Rows from block 7, named by matrix and row number. Rows with one number belong to one channel. Each number is 128 + 24 x the weight over its row's rms, rounded and kept within 0 to 255. All counts start at 0. Numbers have three digits each. After the name is the row's rms in percent of the matrix's.
# convs0: first 3x3 conv (model.blocks.7.convs.0.weight, 64x64x3x3, standardized in use), inputs 44-63, a 3x3 kernel for each
# convs1: second 3x3 conv (model.blocks.7.convs.1.weight, 64x64x3x3, standardized in use, transposed), outputs 44-63, a 3x3 kernel for each
convs0.22 096:128128128128128128128096128084128128084128139128128109128128128128128128128186128128128128170128128128128099144128128152161128128197183128071128128071081128128128113128128128128128128128128128061128128128128161128089128128128128128128128089128128128128128128128128128128128128104128085085185128070097128128128128128128135128128128128128032128047062085149128142128128128128162128128196128151170195150128128146187162101128128053090128128128128097128128128128128128128128128128128128128128128128128087164128128128128128128128107128128128128128
convs0.23 102:128128128128128128128090128128128155128128174128128185128128128128128128128128128065128128091128128077128128207204128128204128085128128128128128128128092128175128128128128096074128128128128128128128128128128128128103128128139094128128104128163081128128128183128128152128189128128181128128165128128128081128086104128122128128116128108128128098156128088128162128128158128128128128128155154128128128139128089138128128169128128182128128128128103128173161094128128128150128128162128128180196128112164128128155128128128149128128128128128150128128
convs0.24 102:128128128182128128159165128128128128128063128128076128073128154128128102092128128128128128093128128049128128128128128128128159128128173128128128071128128128128128128128171128128158128128180128128074128128083162153128128128128165128103175104091128128188128128128128128128128105128166128103157128087128128090128128072128128063094085128076103128057128164128128128157128128128170128128128081128128128128128128128128128128128128128128128128128158128128128172128112137128128128090128128080128128128128128095166128063151165159128175155154161134128
convs0.25 103:128128128177173128179175171128128128128153128128128156128100128180128128128128128128128092111128128128128128128162128101128169159128128128152079128128128128128128168128128128128128128128162128128128128128128128128128105128128090128168128128128107128128176128089128128128128128128164128128128088096128112128128128128128128128111098128128128128128128128082128154128054108183128079128128128128156128042128178128070088154128128184182172161128128128128128128128152128128128128128177128128128128158128164128128128206128132128128128133128136143128
convs0.26 101:128128128128128128128128128128128128083147182040128128095087128112111128128128128128167128128128128128144128212128055201128074152128128128157128128128128128128128128134128128128128099128128128128189128128169128128128128128128128128128084128128128172128128128164128159156170128128160156128128128128128128128063128128072128128128128128128128128128128128207159128170139128128128128176164128173176128128128128128128128128128128128128151109145128128105128099079128128128128128128128128128128128128128128128128128128128128162174128153128128153128
convs0.27 099:128174190128128183078128158128128128128128128128128128128128128128128128128151128128128128128128182128128128128128128184161128230204128128109100128107097128128110128128128128128128158167128128128128128128111128128128128128169128128162176128128128156154128128128128128128107117087128113095128128128146147169128128146128128128112110102072084086053046092164150153128128164128128128128182167128128152128110128128128128128128128128128128128128097083078057081128128128128128128128128128128128128128128128178128128128128128128128128128128128128128
convs0.28 098:128159128128175128159128128135128080128128128128128128128143128128128106128128128057072128100128102128128128107128128128128128128128128205085128128108174128092128128128128151128128170128128089128128128128128128128128128101128128128162128128167128128128128161172195188190128128113139128128147128128128179128128128128128128190065128128128128128128128101128128047128078064128128111076086128128102185151128128128128128128128128149128128128150128128128128076128128128128128157128128128128128128128128128128128128092128189128128128128128128128128
convs0.29 097:128176128128128128128128128128161171128128171104128182128128190062128128128128128153128199128128128128128128077176128128128128128087128160171174128170170128128150128128187073128128128156128128128128128064128021083152145148128128128128128128128128128091150128128191087078128142128170128128128088128077128077128128128128128128128128128128159128128128094128128128128128128128128128128128128172128128128128128152128128128128128128128128128060128128128185128128128128128128140128128164147128128103128128128193100128128145128128128128128128128128
convs0.30 096:128128128128128128128128128128128128128128128128087128159165128128128128128128128128128185128128090069110079128163184092128128128093128141128128128128128092128128128128128128128128076128128147128128128128128166128128128128128128081074128095115087128128065110092116128128174163128128128128128099088128128128168128128128128097128169128068092023091105055128128128128128058128086082128128128128128128128128128110128128128128128128128156128128128128128128128128128128128128128128128138128128128128128092128128128128128128128128128128128128128128
convs0.31 101:207158128209174128161135128128128073085128128128184128128128128128128128128128186128128128096099176128149147128112098128128128128090128128128128128128128128128128128128128159155128159214189196128174128128099128095128128128128203128128161180128128081128128128128128128128128128132128128128128100128128128128128128128128128128128128166094128128128128128128128128092128100093077080166128128128172144128136128128128128167128128185128128128156175128128128128128128128128128179140128128128128128128128128128128128128128157128128146128128128128130
convs0.32 095:128128128128128128128128128174128128128128128128064128128179208128128159128128172173128058160176128095205203128183175128128181097128128128105128128128128059154193152168163128128168128128152128128128128128128128128128128128128149169128128128128128144128128182128128128208128128128128128128156128128128134128128128128181128128082128128128089075128128128128128189128128172128128128128147128138168128128171189128128128128128128128168128128056128082128128128128128128184167128192128128128140128093038065128128128128214128178128128143128128128171
convs0.33 100:128128128128128128088128128128168221175128209198168182128128162159128128128178177156162128128128128128138149175128106128161069154159128128083128128084098128128128128128128151128128141128128128128128171128059128128054128143186128128158128128128128128091128095100128128128128128128128128128128128084128128128128128128070128128072090070128128128128128128128128128128128128128128128174181128128128128128128128128128128160181128128128128128128128128128128093128128102169128128165197128128144116128128089128128077128128159128128128128128128128128
convs0.34 102:128079128128128128180138128128128177128173171128128128128128128100128128128128093128128081128128128128128128128168128128199170184128128128128155128128128078128128128100128128162128128128128128128128128128128128180181089092128128110090128101088128128128128128144128128128133128128168128128128128128059102084128128128154128128128128128128128128094099113128128128128128128128128128146128128128170184128128197128074084128167128128128197128179128128128128128128128128128160176173128128128128128128128181173128128128184128128128128128142135153128
convs0.35 105:128128139129128128128128103122128058128128128128128128128128128202128128128171128128128128128128128128128128128128128128128174128128093128128128161128179128128128128128128128120154068082128128128128157128112128128128128128128128128101102128128084128128128128128128128128128128128128128128128128128091128128100100110128128128128128094128128128128128132128128128094128128128128071128184215094128159128128128128128128128128128128128128128128128128128108128128128159128128165128090158128128128171128128128128153128128128128144128147142128128128
convs0.36 099:128128128128152094128128102239128128128128128128128107128128160128128128128128128128128128160128172128122205128170128081128177128128128103128128128128128169128154191128174128128128128128128128128148128128086128128115157193154128158128128128128128128171154128156128086128128128128128128081128171109128128130128086128077128128128128128128128128111128128128189128105170128128128128128128128128128165128128128128128128128128128153128128128081128128128128172113128128150128128128128128128128128083195162128173159128128128164181128128128142161128
convs0.37 099:128128128196161128176170128128128170128105128128128128165210185128155146082128128128179128077128146128128128095128128128128128083128128073128128101128096093087064078070128128128128128128128128128128128128128128128072128165149128092128128109120128128128128128128128145182190128128128128060128128052128128128137128128128128128128083090093067107128128128166128128175128128128128128128128188047102128128128091128128128169128206128128177071114128151128128128128128170128150162128128156128128128128128128128128128128128128128163128163172155128128
convs0.38 103:177208213156176176128128195128128128128128199145182128165167128177128128162128128128059128128128083128080128128128128183128128128128128143128128128157128128128096128128128128128128145173128128160143206128128128084128128128128128128128128128077128167174081128128128128128084128128171128128128119114185128074187117112128128128078128128128128128128128128128109086128128128128113128128128128148148128128166128128128128128128128137128185128128128089128128128128128128128128128128128128128128156163128128128128128128128169146128128128128128128128
convs0.39 100:128128128128128128128128128128128128128128128128128103128128188128128150128128128066089128092128104104128128178197128167183128128176128105104128076086128068128128128128166128128137128128128128165128128160128128128102157128128173128176171128128128128128115128164128128128188128128173128128173128128128128155128128128128100128092071128083061128081085128128173128128148128128128128128088128128128128128128128128168166128128145077128150171169128171186128128156128128128128128128128128128128128128167102092128128128135128128128128128077128128128
convs0.40 094:128128128128128128136128128128128206128128206170108128128128198128128128128128128128150128079207128128169152128128128128128082128128128128128128128106158081111128102128128128106128128128128128128151166128128128066128173181172191128128152128128128128128128098199128128128128128128128128128128128128128084128128128128128128128109128128128128082128128128179128128160128128128154128128128119128128128128128128128128128128128128128128128128083128128128169128128128137159145128128128128128128128128196128128203128128197195128156128161162145149128
convs0.41 099:128128128128128128128077128155163156128128128128128128128128128128128128172169128128128128128128128128094128128128128173128128187194128128139154128128128128065128128128128128128128128128201128128128128128076128128128128128128128128128095090097128128128128128128128128128088128128128128128128128128128128128128141128205201173128153128128128128128128080128080063162156159141150160121128198128128209128128128128128128128128128128128128095090084128128128128175173152182128173128128143128128105109109114128128128128128128128177128128128128128128
convs0.42 099:091128128155128152128214174128128128128098128152128128128128128128128128128128128128087128128128128128111128128128128128128128128128195212128066128128098128128128128128128176128071128128128128128128167128128128128150071089128091102128128128128128128128128128128128128128128128128128095128128098128128128128128118128128092077128128128128128128128111128069128194090128180083128128128128167128128171128128128128194128128186185094128128128128112128111117094087081128128128128128128128128128128161128128162128128128169128150128128162128160195178
convs0.43 102:108128206128128128128145128128114128151111179128106128168128128149128128128155128128128128128128128065081096128128128128158128100168073128128143172128128128128128103128176128128128128128128128062128128128078128128128128128207128128190128128128128128128128128128128128109211128128128128128161128159128048128158098128128128128128128128128128128128128128075091128128128128101128058128128186110128181169128128128128128128167128128128128128085093145128128128128128128128128128128128128128104128128128128128128128128128137128128157145131128128128
convs0.44 095:128128128128128128128128128063128191096128128128128128128179128128128128128128128128128071163177088128179159170128082128107128128128098172128128128128128128150128128179188128128128128128121128128128095128128128128128128128165128128128128128128128128128173128128128128128128128128128128128128128128087076128128065128128128128128128128128128087128128100160128128128128086106091128128076128128076089128128128128128164128128128128128128128166151128128128106128077128173155128128128128128128079151128128156157128168183128128128128128128128128128
convs0.45 096:128128128128128128128128128128128128128128128168128128128128128128128128128107128079128128078079128128128128128128128128086087128128128128128097128128128092128128128128128128128128128128128095128128103128128128128128197128128162168175159178207128061084128128052128070086128128128128128128128128128128154184128128163128101128112128110128128154128128128128128128119128102101083096128128205105128170128128128195176128196207165128177128103128068128128128128128128128128128174128128155128128128155128128128079128128089128160159128162150128128128
convs0.46 096:128128128128128069128128084128128086128128128086128128128128128128128128209187173128128098128128128128128128150128128128173128128128128128128128128128128128128074128128128128128090128128128087086080128128101128119128128128161168189168128128128159128128128128143128128128128128100128128150128128128152128128081128064104128128128104094084070128128128170128128174128088128153128128128128128071128128128128128128128128128128128174149128128182115128128106100085079178194212173187198128128128190128128177170128128128128128128128128128128135128128
convs0.47 099:128128128128128128160143128081078128172128128197128128128128128128157128128151128107128087128128128164128128128128128071128128128128128128077060099096128128128092128128128203162096128128128128083128128128128128128128097109128128128088128128128128128159128128128128088128128128128128128128128128128091128128128128128200128161169128178128128153097128128128182190128128198128128128128128128128128128190168181128178182128128128128128128114106128128128128128111128128128128177128128174200178128128128128128196128163171128159161128146128128128167
convs0.48 104:128128128128128128128201167128128157128128128128128128128128128128128128128128128128128128128128076128124128128128062128128128128128128128128128128128128128128128128128128128128128139159128128128128151128084128128128196128128202128128169128083128128174128128162128128128200128087204128128173128128128128089128108068164128097128085128128128128058128074128128107128128128160161111128128128128097128128128128128128128094086128128128171128128128128128128128128128168128128143128128128128149128128172128047128128065128154143128158159144155142128
convs0.49 102:173172128128141128128097128128128128128128181128153128128187214128174128128128128128128128128128128128104128175151128128073128128128181128128128128128177128128128128128128128128128128128128105091128067128128095103091128128128128128152128128128106128128128128128146157128128128128128128087128091102128128128128128092128128128100112151084128102128072128128128128128062092128109069128128128128128128128128128128128128128128128151128128128128156128128175128128128128128128128173128128128173063097128128128128128128128154128128128128128173128128
convs0.50 099:128155128128188128128128152106128128146128099128128065128095128105100070128128115088128128128128128158128128128164181156128175147128229128128128128128128096128152128128128128128128128128128128128128128075128128128128128128128128128128112106084150128128180128128144157128128128128128128087114128128128128080038062043060074059128128128103168182128128187075128175128128128128128128128128128128128128128176128128128128128128103128128128112128128107128128075128128128128128128093128128128128163146154128128128128128128128145142150128148144174184
convs0.51 103:128128128128128128128128128128128128128128128128128128128104128128128128174128163128113100128079079072080128128128128128128106128128128128128084128053067128081082128190175128128128128128128128087128128128128128128088128171187148169182128128128087079051089092128128128128128128128128128128128128128128108098128128128170128128128128128080103128128139128091128128128128181095128154170128128128128128128128128164160166169165170191168128036056060092086093090079108128128193128128128128128128128084128072082115128092128158128175169128162128128128
convs0.52 098:128128128128186128156128128150128128128128151128128128128128128128128128128128128128128128068128128128128128128128168184167128128128128128128128128112128128091102128128128128128189189128214130128128128141128128128128128128141128128128128128128128128128105128128128128128128097128128128128128128128100128128128162128128128128128128128064067128128085128128128202191128128128128128128128128128128128128128128128128128128128128128128128128128128128128128104128128128128128128128128128128169128128101128128128162128128128128128128128128128161128
convs0.53 100:128128128128128128128167152128128128128128128128128128153147128128128128128128128177156179103084128093128128166165128087128128128128128104082128084128128080128128128128165181185161128128128092128093128128128128122120128128128128128128156170192128128128128128128128128128151128097128128085128128128138141128145128128128128093128106128128128128128088064128128128056050128128128128128128128128128128094128128128156194128128164128128128128128128169128128084062102164187174188161145128128128128128128128128128128128128128128164128128128128128128
convs0.54 105:136128128119128196131128128128128128101096158072128128128128128128128128171165155128128128168128128128161128135128093128128128128128128128128128128128128128128128128128128128128128128128128076104076128128128086128128128128128128128128099128172128128128128128128128128128152128177128094128128073128098128128128128128128128117128128128128128128052093128175191109128128174090065128155186217128128181160146171128128128128128128128128128105128086128128128128128128163128128128171128146128192128128128128128128128128128136168177147128165142167171
convs0.55 101:128128128128128128128095128128128197128128128128037057128128128128128128193168128128128128128128128128128128128172128075128128157128165128128128128168128061128128128096128128128067128128071128092128128128128128128128128128128128128149128128128128128142128128128128128128148156128128113128157128128091072128128145128201110120128170128128128128072128128128128128128128128128128128128128128128128166128128153128128190128128128172128128128128166128128128128128128128172128128128162128128128128128163128128157091128128171158172178156171128128167
convs0.56 097:163128128109128128128085128102128193170186128128128128128128214109167216107128184186182165186128154164128157128128186190174128212168128128128128158101128128091128128171128162128128166128128128128128128128103093128128128128128128128176128128105158128128170096128128128128128128128128128128128128128192128128128128128107128128081076128128087128128076100128163128171166128128148128128185155128112128155128128128128128128169174128128128128128128128085128096128128128128128128128128146166128075128128159128128128128175128128128128128128128128138
convs0.57 100:128128128128128128128128187169164175150128128059082059076128128086051079128128128128128128083128128128128128096128173102128170128128203128128163093128157081128124181159128152165128128128128128152128128128128128128128128128128128128128128128128128128128153171159128128160128116128128128128128090128077128143069128128128128182128128128128142128128128128167128109169128128128128149128128128128128158128128169190170128192182128172154158128128128128094103128128128155151128128164128128128128128069108128128128147128128128128128128128128128128167
convs0.58 102:128128128128092128128128128059128075128152128128128103128128128128148128128147128128128128128087128128080097163128128128128128048128128128088128184128082128148128128140073128152156128111128093068078128089128128128128128128128128128128128170128149128128128128128173128168128128076128128128128128170128128128128083128128083128052128128087128128128090103128128128086087100067100090166128128172128128128128128128128128128128128128128128128152128128128075128106128128160128128197185102128128128128128128084098183128172128128161128128128133155128
convs0.59 098:128128183128183180128128128139128128152148128128128128128128128128128128128128128128093085128128101128073097078057128104128128128128128128128128128128158128128128128074071128128128183190128179128128128128128128085128128209139128128128128128128117128128128178128128128128128128128161151128128128128094128078094128063128128109128128128128128128128069128109128098128157128128155128128128128128128128128128128128128128128128128128128128128090048071094078092085087128128128128128128128128128128128128062128128023044128128128128128128128128161156
convs1.22 097:128128169171128128170128128156128128128128128128128165171128128176128128128128128111128128128128059149128128067065122128075104128128128128128128157128128128128128166157157128128128149160128128128128091093086128128128174128128180128128165128128128128128128128128128128128128128128128128128128128128161128096128128128128150128180153158191210187239185146100089067128128114184128128073081128128128128128128128128096128210128128224168128128128128128128160068128128073128128128128128150128128128128128128128128128128128128128128128128146177128128
convs1.23 101:128128128144128128161128128128151128128128182048128181128128128128181143128148139183184161128170170128128168128128128128128128128128128195157128188166155188157156165176176128128128128128128175128128128128128128128128128128128128128128128128128128128128165128128128128128128128128128128128128128139128128128170128128156148128128128128135128128171128128146128128128128128128128165128128128128114128128128128128128128128128128128128160128128128152128128128128182128128128128128128128095105128128177128128128128128180128128128128128128151164160
convs1.24 100:157097128128128128155128128186157128128128128128128128128128128128128095128128128128128160128179128112128128073128128128128128128128090076077128128128096128128128128128128143128099136091058128156128128128128096096091128128164128128128128128128128128128128128171128128128098149128072128179128128128110128167128128195128128186128080128128086147128128141128128128128183128199150128128155128128128128091128166128128128128128128161165128128128128128128128128128128098084128090090128128102128151163128151174128128128128128128079128128128128128101
convs1.25 097:128079128128120118166128165128128128149110092128128128128142128128128128195182177128128128128128128128128128128128128164128128128128128128128128128128128128128128156128128128128128128128128128128128128128128128106107128128155128179128128128155153197169184212128171202195128149128128128128089128128128128128128128128128128128128128128128128128128128128128128046128128128156162128128128128128128128128128128128128128070128128073090128128128128128128094128128092128128128128128128128128128087128128128164128128128128128128128188128128177128128
convs1.26 103:160128128152128128160128103128128140084128128074090128161187128128128157128052128128096128197128128128098088128128128177128128170128128175216128128179128128078128128080066156128094128128128128128128128128128128117128171128128162128128128128128128128128128128128061128099128097128077068128128128182148128128128128128089097128123105105128102128128128128128128128128128128161128153148128128128170128128128128128128103163128101153128128128128128128128128159128128128128084151109077111095128163128128128158150158128140128128128128162128169128128
convs1.27 099:128128128128128061122128050128102128128128128128128128128128128109128128128086128058074101109093128128128128128062084087088128128128155128128196108128156128096128086058052128098128128128128128128165128128128128094099099082084120103111128128128128128128128128128113128128146128074147100101128108105128128078156128115128101076128128128128128128179128148082088101128090100128128128128128083128128128128128128128128128128128128128128108074071103113101128104128128089128128088128128128128128128128128128128128128128128128128150128128134128128128
convs1.28 102:198128128128128128128128128128128128128128128128155128128128183128128128104095128128154069102128073128128128069105136128128186128166183128128160075128128083128128128128128128128128128128128183128128158128128128128128128128128092128128128128203153179185128176128128100128094047088098086128091128128060067128128108100128128128128128128128128128128102084128128051164128128128162145128128128155128128200128128128128128128128128128128128128128128215156128189166128168165128128128086128128128136128128128128128128128128128175128128128108128128128
convs1.29 100:128128128128184178128128142195128128128128128171128128128128128128128128128128128064128128128128128128128128128128128128128128128128111113128128128128128160128111128196211128128174128128137155172128128128128128128163128128128128128082128128128128201183128180168128128128128128128128128128128161176128128128128128128128128128128183128154190128128128128128128151128128128128128128128193189099128132107128104128128128128128128157128128128192171190182128128128128128128107128128128128128128128168180128178128059149128128128162128128099128104128
convs1.30 096:084128128101128128128128155128128128128093105128128177128128128158176165128165128093128128128128128128099080128128128086095128128077074163128128160128150128128128069085128094067065128128128078083098081067128128128128128128128168128152128128172152167128180128128192153128128128072128128085128128091128128128128128067181128128128128189168176164128086128083110128076128128128128157128164155128128161128128128128128083161086079128128128083128128128128085128128104128128128149128128150152128093128128084106128128092128128128128128128128167128128
convs1.31 085:128128128128085115128128128128128128128128128128128157128128128128128128128128128128128174172128128128128128128128128128128128128128128078077128108128128206128128128128128128170128190128128175159128172128128160145128097128049128160128128155128128221172128194193128128128182160128128128128128128128155165128128175128128128128128128155128128128128128128128128128128128164128128194128190157128128186128117169078128128128128128128128128128128128128128128174128128128147128128128128128128128128153176128128198128128128128128128128128128143128082
convs1.32 097:128128158128128128128073128187188169128128128085128116128065103170128099128128128128128128128128128065128103128128068128128128159190128085128128082128128128073128090121128128128167166128128128155128166128142128158171128099119093093128128128128091052128128128128128128128128128128128128128128128128128128128128128128128128128165171128128153128128096169128128128128128128092121128128128128128158168128128128128128128128088128128128128128128128128128128102128128128128128105075076128103093128166197128128151137128081128128128156173128181195128
convs1.33 100:128128128128128088128165128128128128156128128128128128128088076128128087087128110151128114128128070115128128128128128052128128077085128098128128128128128128128128165128128128128128128128128169185160128128151163128128092109071128128128128128128128128128102128128081094128128128128128128128128128128148149128128128158085128128160128128128128128128128128128064066128128128159128128128172128128175128128181128128173128171178183149128128055128128128128164128097128128085128128128128153161128149128128128128128185158128128128128103128128128128128
convs1.34 092:128086128128128128171185184128128158128128128180187191169128128128171128128128128128128188128128128128128170128128077128128128095128128188194128128128128187128147128128118128128128172128128128128131128128128128128128203152161169128128201164146128103128128128105128172128128128128128128128128128128128128128128128128168128128128128182128166128176128128128131068169128128211128128128128128128128128128128128128128128128128144128128128128128128128128128128128128128128128128167128128128128128128128128128128128128128161128128128128128128128128
convs1.35 086:128080085128128128179128128191203225128163156128128128128128128187128128128128128128189128128128128174128128128101128183128128128178128128128128128175128128159128128128128128128128128128128128128128128128128128128128128128128181159128128128128173128128128128128128128128128128128128128128128128128184128176212173128180128166138160128128128128188128128128128128128128128128128147128128128128128128128128128128128128128128128128128128128128128128128128128128128128128134128154155128128128128128128128128128128128128128128128128128128128128128
convs1.36 110:158159174171128128128128128174128128128070086093052061128128128128128081076099128128128128148128128128083128128175128128156064128128078080148128069128098128128128128128128100128128128128128128173128128192128128128087128128102128087082082089128128070105128061128048128128128160183106155175114128142128128090118128128094128128113128128098128128128128128177128153128128128186128128128149128128128128128128171128165128128177128128182128128128128128128155128156153128128140128128128128128106128128128128128128128128105128128128128128128128128101
convs1.37 102:128128091128105128128128145208128128182181128128128222078128128076128128156128128195128180194128128128128128128128193073128128128128159128128128155128128177128128128128128128128128128128161128143137128128128128128128128128084128095128128128128089128169128102128166128128128128102128128128128108128128128128128128175128150128128128128128128170124128128128128192128128128128153154128160128175128128187128128182128128168168128128166168128128128128128128128128128128128154095128128128128128164128128128128128088128085128128149128128147128128128
convs1.38 104:128128128170170128190181128128128157128128128128128088117128128128159128128128128128144128128152151128128128128128128128128128176153185128081128128095128105128128157128128128128113157128128128128128128128128066128128128128128128128128128152189128128128199188128128128194128128128128128128128128128128128128128128063157128102085128128128128128128128128128128128128128128146153128103128128128168164128161183064128128128128142128128128161145128186128128128128128167148128166150128128165128128128128128128128163128128128128128128128107162128097
convs1.39 094:159128128128128128128128137171128161128128128128087086128128128128128180128128128128146128091138128114086128128128128095128128101093128187196128158166185128128167128128155128128128128098073204128165128128128128128128128128128128128128128128190128128100128128128128128128166128128128128128101128162164106128201128128128162128128203128128128128128128128128128092128128128171186172078128128128128128128153128192128091166128062149128128128128128128128128128110096128128128128099128128095103128128128128151128128128128055128128075157128128147160
convs1.40 097:128128192128128183128128152217179128128128128128128128170128128128128128040071097128128128128128090128128128151165128091128128128128069128128128128128128128128128128182188128164128128147128144128128152128141128128085128128128128128128128128128128128213128106128128104128128163169128128167127128165128128128083079153128128128154128128128128128128128172190128128165180128128128128128128132128128128128128157128128128128128169155175214128128128159128128173128128145128084128128082128109107128173165128128128128137111144128065128085128116097041
convs1.41 097:128128128098099106128128084128092128104097128104081128128128175128128128128101094128128128128086128149096128128118128128128128128128128128128128128128128128128128128128128128128163128128128128128128128128098128128128128128128128167196170168193128163177128128137077128128083128104078079128067128128128102086128093079084128091128128128156128128150128128128128128128128128128128128128128128128128128128170150074128128128128128128128128153151128172128128110057053100128128128128128128128163174190216128128128096110119128128128071058128072043079
convs1.42 101:128119128096108128128128128128128205128155168128128162128128128141128086168128128128128128128128128128156128058073128088104128177128128128128128128128128128128107128090103128096128128128128128128148128091128128075105128189203128128128169167128128128128128128098164128090128128128168128128128128128128128128128114128128128128179179168193222154165177128128091093099074096128128128081087128095087128128128128128128108128128128128128128090128128086128148128128128128154181128185192174185128128128128128092128128128098099086096128095128143128128
convs1.43 110:157128128189179128171185188128168163128128128128159144141128128163128128128128128185156128165190128175185128128128128128128163128128180128128128150128128128128128128128128128128128173152128128106128114108128128128128128128128128128128128128128175128166128128128128128128128128128128128128128128128091128128128128128128128128128128128137152128128128075128089128128128128165128183102128139128128128128166157128128056128128128128161148166128128128128128128128128128128171180128173160128128169128128128128128128128128128128128115128128128128128
convs1.44 092:128128128128128128148128128092128128098104128128128128165169128128166128128088091128128128058128095128128128128128128128128128147128128128181161128128128070105102128128168128128128175158128128128128152128128128128128128128128087128128107128115083128128128128128113108128094128128098128128097092128128128128094128128128128128128059065128071086128128128128128128128128128128128128128147128093128128095128128128128169128082178128128176077112128128128128128128128128128072128098084128087113128128153086128128128128128128128091128152128128152128
convs1.45 093:128171128067166128091128128105128128088085128128128128128079128128128154128168151128128128128128128192128128128128140162128154096128158128128174128101128169128128128128128128128128128128128139128128128155128164128128058082108128128187128128179187200195128152202128128176128128070128128128128128128128128105196128128186182128128128128075128128080128128128187199128128165128128206079072035128128047128128128128170128182177162128128128128128128128128173144128128098128179105128198128128128128128128128128128128128128128128128096128157128168170
convs1.46 100:102099128128128128128094128164128128128190128128128128128128128128128184079128128128128128128128128128128128128128190128118176128128178128128128128128128128128128128174167128128128128128149128128128128128128128128128106090128081128099128128128172128103165128106128128100128128071128128128128128128079128128128128128128107076128105075128128113128128128128128128128128081165128085128110128086128128128128128163128137070128128090066088128128086128128128128147128128128128179128102170165128128067082128128128128128100128128128128128092147128081
convs1.47 102:128128128128128128128128128085109128089128128128136128128128128128128128205128128164128128128128128128128128128128102128128128128128128128128051128128128128128128151167185128128194128179190128181128128128099128128128128128128128128128179188128091128100128093093145149088128162128128128128128128128083128148074128161128128128128128128128128128097128128161182171128128193128128128128128128128128128128091067128068019128128092179173164128128088128128128128128128128184128175171128128128128128128116128128128128128128128128102128128128168160128
convs1.48 104:128128128144128128128128128128128128128178128128148192128128128128098081128128076128128128128169128128177172128128187128128189128128128128128116128128128162128128128128128173174128128128128128128128097103093128128128128128145128128192128193205128128128128128128128128172142088092141093097128128095128128128128128128128128128171160145128128128128128128170128128128128128157172182128154128128170146165128128162128128171180128151170076128157172128128170128128128113128128128128128128169175164128128128128128128128128101128128094095128128128128
convs1.49 094:128128128128128204128128128168153181128128128128128128128062128128128162128128177128128128128128128128128128128128104103128128128128128128128128128177176166198128128180128099128128128128128166185128219187128225183128091092095128128128128187204128128128128128128128078128128128128128128128128128128128128128128183174186184209128128095128128128128128128128128128128113128128128128121128128128128186128128128128179128128128128128096097128154157179211128171128128086092128128128128128128128128172247128188160128128128168128128128128128128128128
convs1.50 099:128128128165128128173128128128164128128128128128128128128128100162147128156128128128128128128128128128128128128128103148163104128168128128128128128128128128169128167128128128128128128128128128128128128128083128119083128128168154160128144128094128128105128128128168128128128128128128128128154128128128128155128128128128128128069128128103128128128128128154128068141128128128128128109083128107075128165128128110085106088055100128043128128128066128128128128128128128169128128146128068128128128128128128087085166128128128128128128128099128067051
convs1.51 098:128128128093128128104128128128128128128128128128128128128128128128128128128128128128128101128128128128128128128179128165128128176128128128128128092128163128116128128128128128128128128128128128128128128128101128083094061128128082128128116128128165128128128128128128128128128116076128128071194128128128115096128128128128105098128128128128128095103082095128128180128098128128090079128099128128128128128128128094111128128128128181186163128128128088099076128128128092128128128128128128159164108094128128107128128069099128128116087121119128128128
convs1.52 101:128128177128128172128197180128128085128093076128128128128128128169128128198172128128128128082104161103100128092099128128128113163157128113128128128128128085067098128099077128095077128128128117092128128128128128128128169128128128128070112087090128081128128128128128128128170168128174151114161128128128128128128088096128128128128128128128128128128128128128094128128076053158128054096128080128092089128128128095111111083103128072128128128128080128128081128128128090094083128089128128128128084093128104114128098128128128128128159128128128128169
convs1.53 091:128128128128107124128128128128128128128096128158157128128128128128128128128128128128093162184128128128128128128088128100128128107093128128128128128128128128128128090128128102128128170128128128128128128128128150168128051128128128128128128128128128079128128085091128128128128128085128099128088071128128093128107128102128128128128128128128128128070090128128128128128128108099128128128156184210196195199207128155128128128128073128128128094128128128128128128128068128128128128128128128128128117062128090128128128128128128128128128128128128128128
convs1.54 091:171128128128159128128128096128186198128128183074128128128128128178176128128128128128128098128193128128128198128128128166128174182195150128128128128140155128128128150128128167128128177128128128128128172128128191128128128128128128153185128128188128100128128128128128128211128128128128128128128128160128128128128128128128128128128128128128128128128128128128128128128128156128128128128128128128128128103128128128128128128128162128128152128128128128159128128196128128128128193128128205128128128128128128128128128128128128128128128128128128128128
convs1.55 106:128128128140128128128168146071128128128086178128164128199128111162128128152142128128150128159128128128128128156128061176161128181163128128128128128128128128128128128128128128128128128128128096128128115128128128128128105128128128128128128128158125128128128128128151128104111128128128128128128164128104160171128128177069128128128159128162128128141105128128024018128128128128128165128128171109108128128128158128128128128128128128128128128128128128128128128128128128128128160128128182162128101128128128128128128068128095051128080067093128067128
convs1.56 107:128128143151128128128128083190197146128128128128128128128128071128128128128099089059128128084128064128128055094128128128128128128128128128193128128128128091095128128128128128128128128128128128128128128168176128197167128128128128128128128128128128128128083128128091128093128128128128128128128163128128128075128128128072128112128128128128128128097128098128128128128091091128078085128128128128185173128160167128143128128164156128128128128128128128128128128128169135128128128128128128128128155191128162128128128128128128143128128128128128128128
convs1.57 101:128128128051128128090128128128128079128109128128128128128159128128128128128128128128128128128095128128128128128128128128121086128155128094128128128128128182188128128128101128128128085128156128128128128128128128109128117128128083128090128128128172168174128165148128128128167184177192183128128128128167128119128128128120128075128128128128096128104128128128108108128128128172167154128128128128128128091098128128182128168175170151180169128074128128128128128128128128128128128128067128128069128158179073128141036128128128128128128128128128128128
convs1.58 104:128128128128128128155128128128121128128128128128128156128145128128128128128111094112128104117148128128128128128081128128085152128128148167128128128128128094058064107109090128128128128198128128128128128128091128092096128128128128128128128128128128128128128128114128153128128128128104128128128128128090097075161128128188184128128128128128128056128128084128128104159128128190168169068071128072128128128172128070094128075069128095058128092112105103128128128128128166165128167128128128147128095128128128128128128142128128128128163128128168128128
convs1.59 091:065128096103128087128128128128128128128128128128128128128128128128095088128099084128128149128128172128128196168128128165078128203159128128128128128128128090128128128128128128128128128128128128109088105071087083077128151169159128128172128128128128128128128128128128128128149128096146079051128128128128128128128128128128087128069128090128128128110128128128128128159128128137128128128128128094107109128128128180128128128128128128128128128066128128080128128128156128128165153128185128128128128128128128128085128128128128128200128128128128092100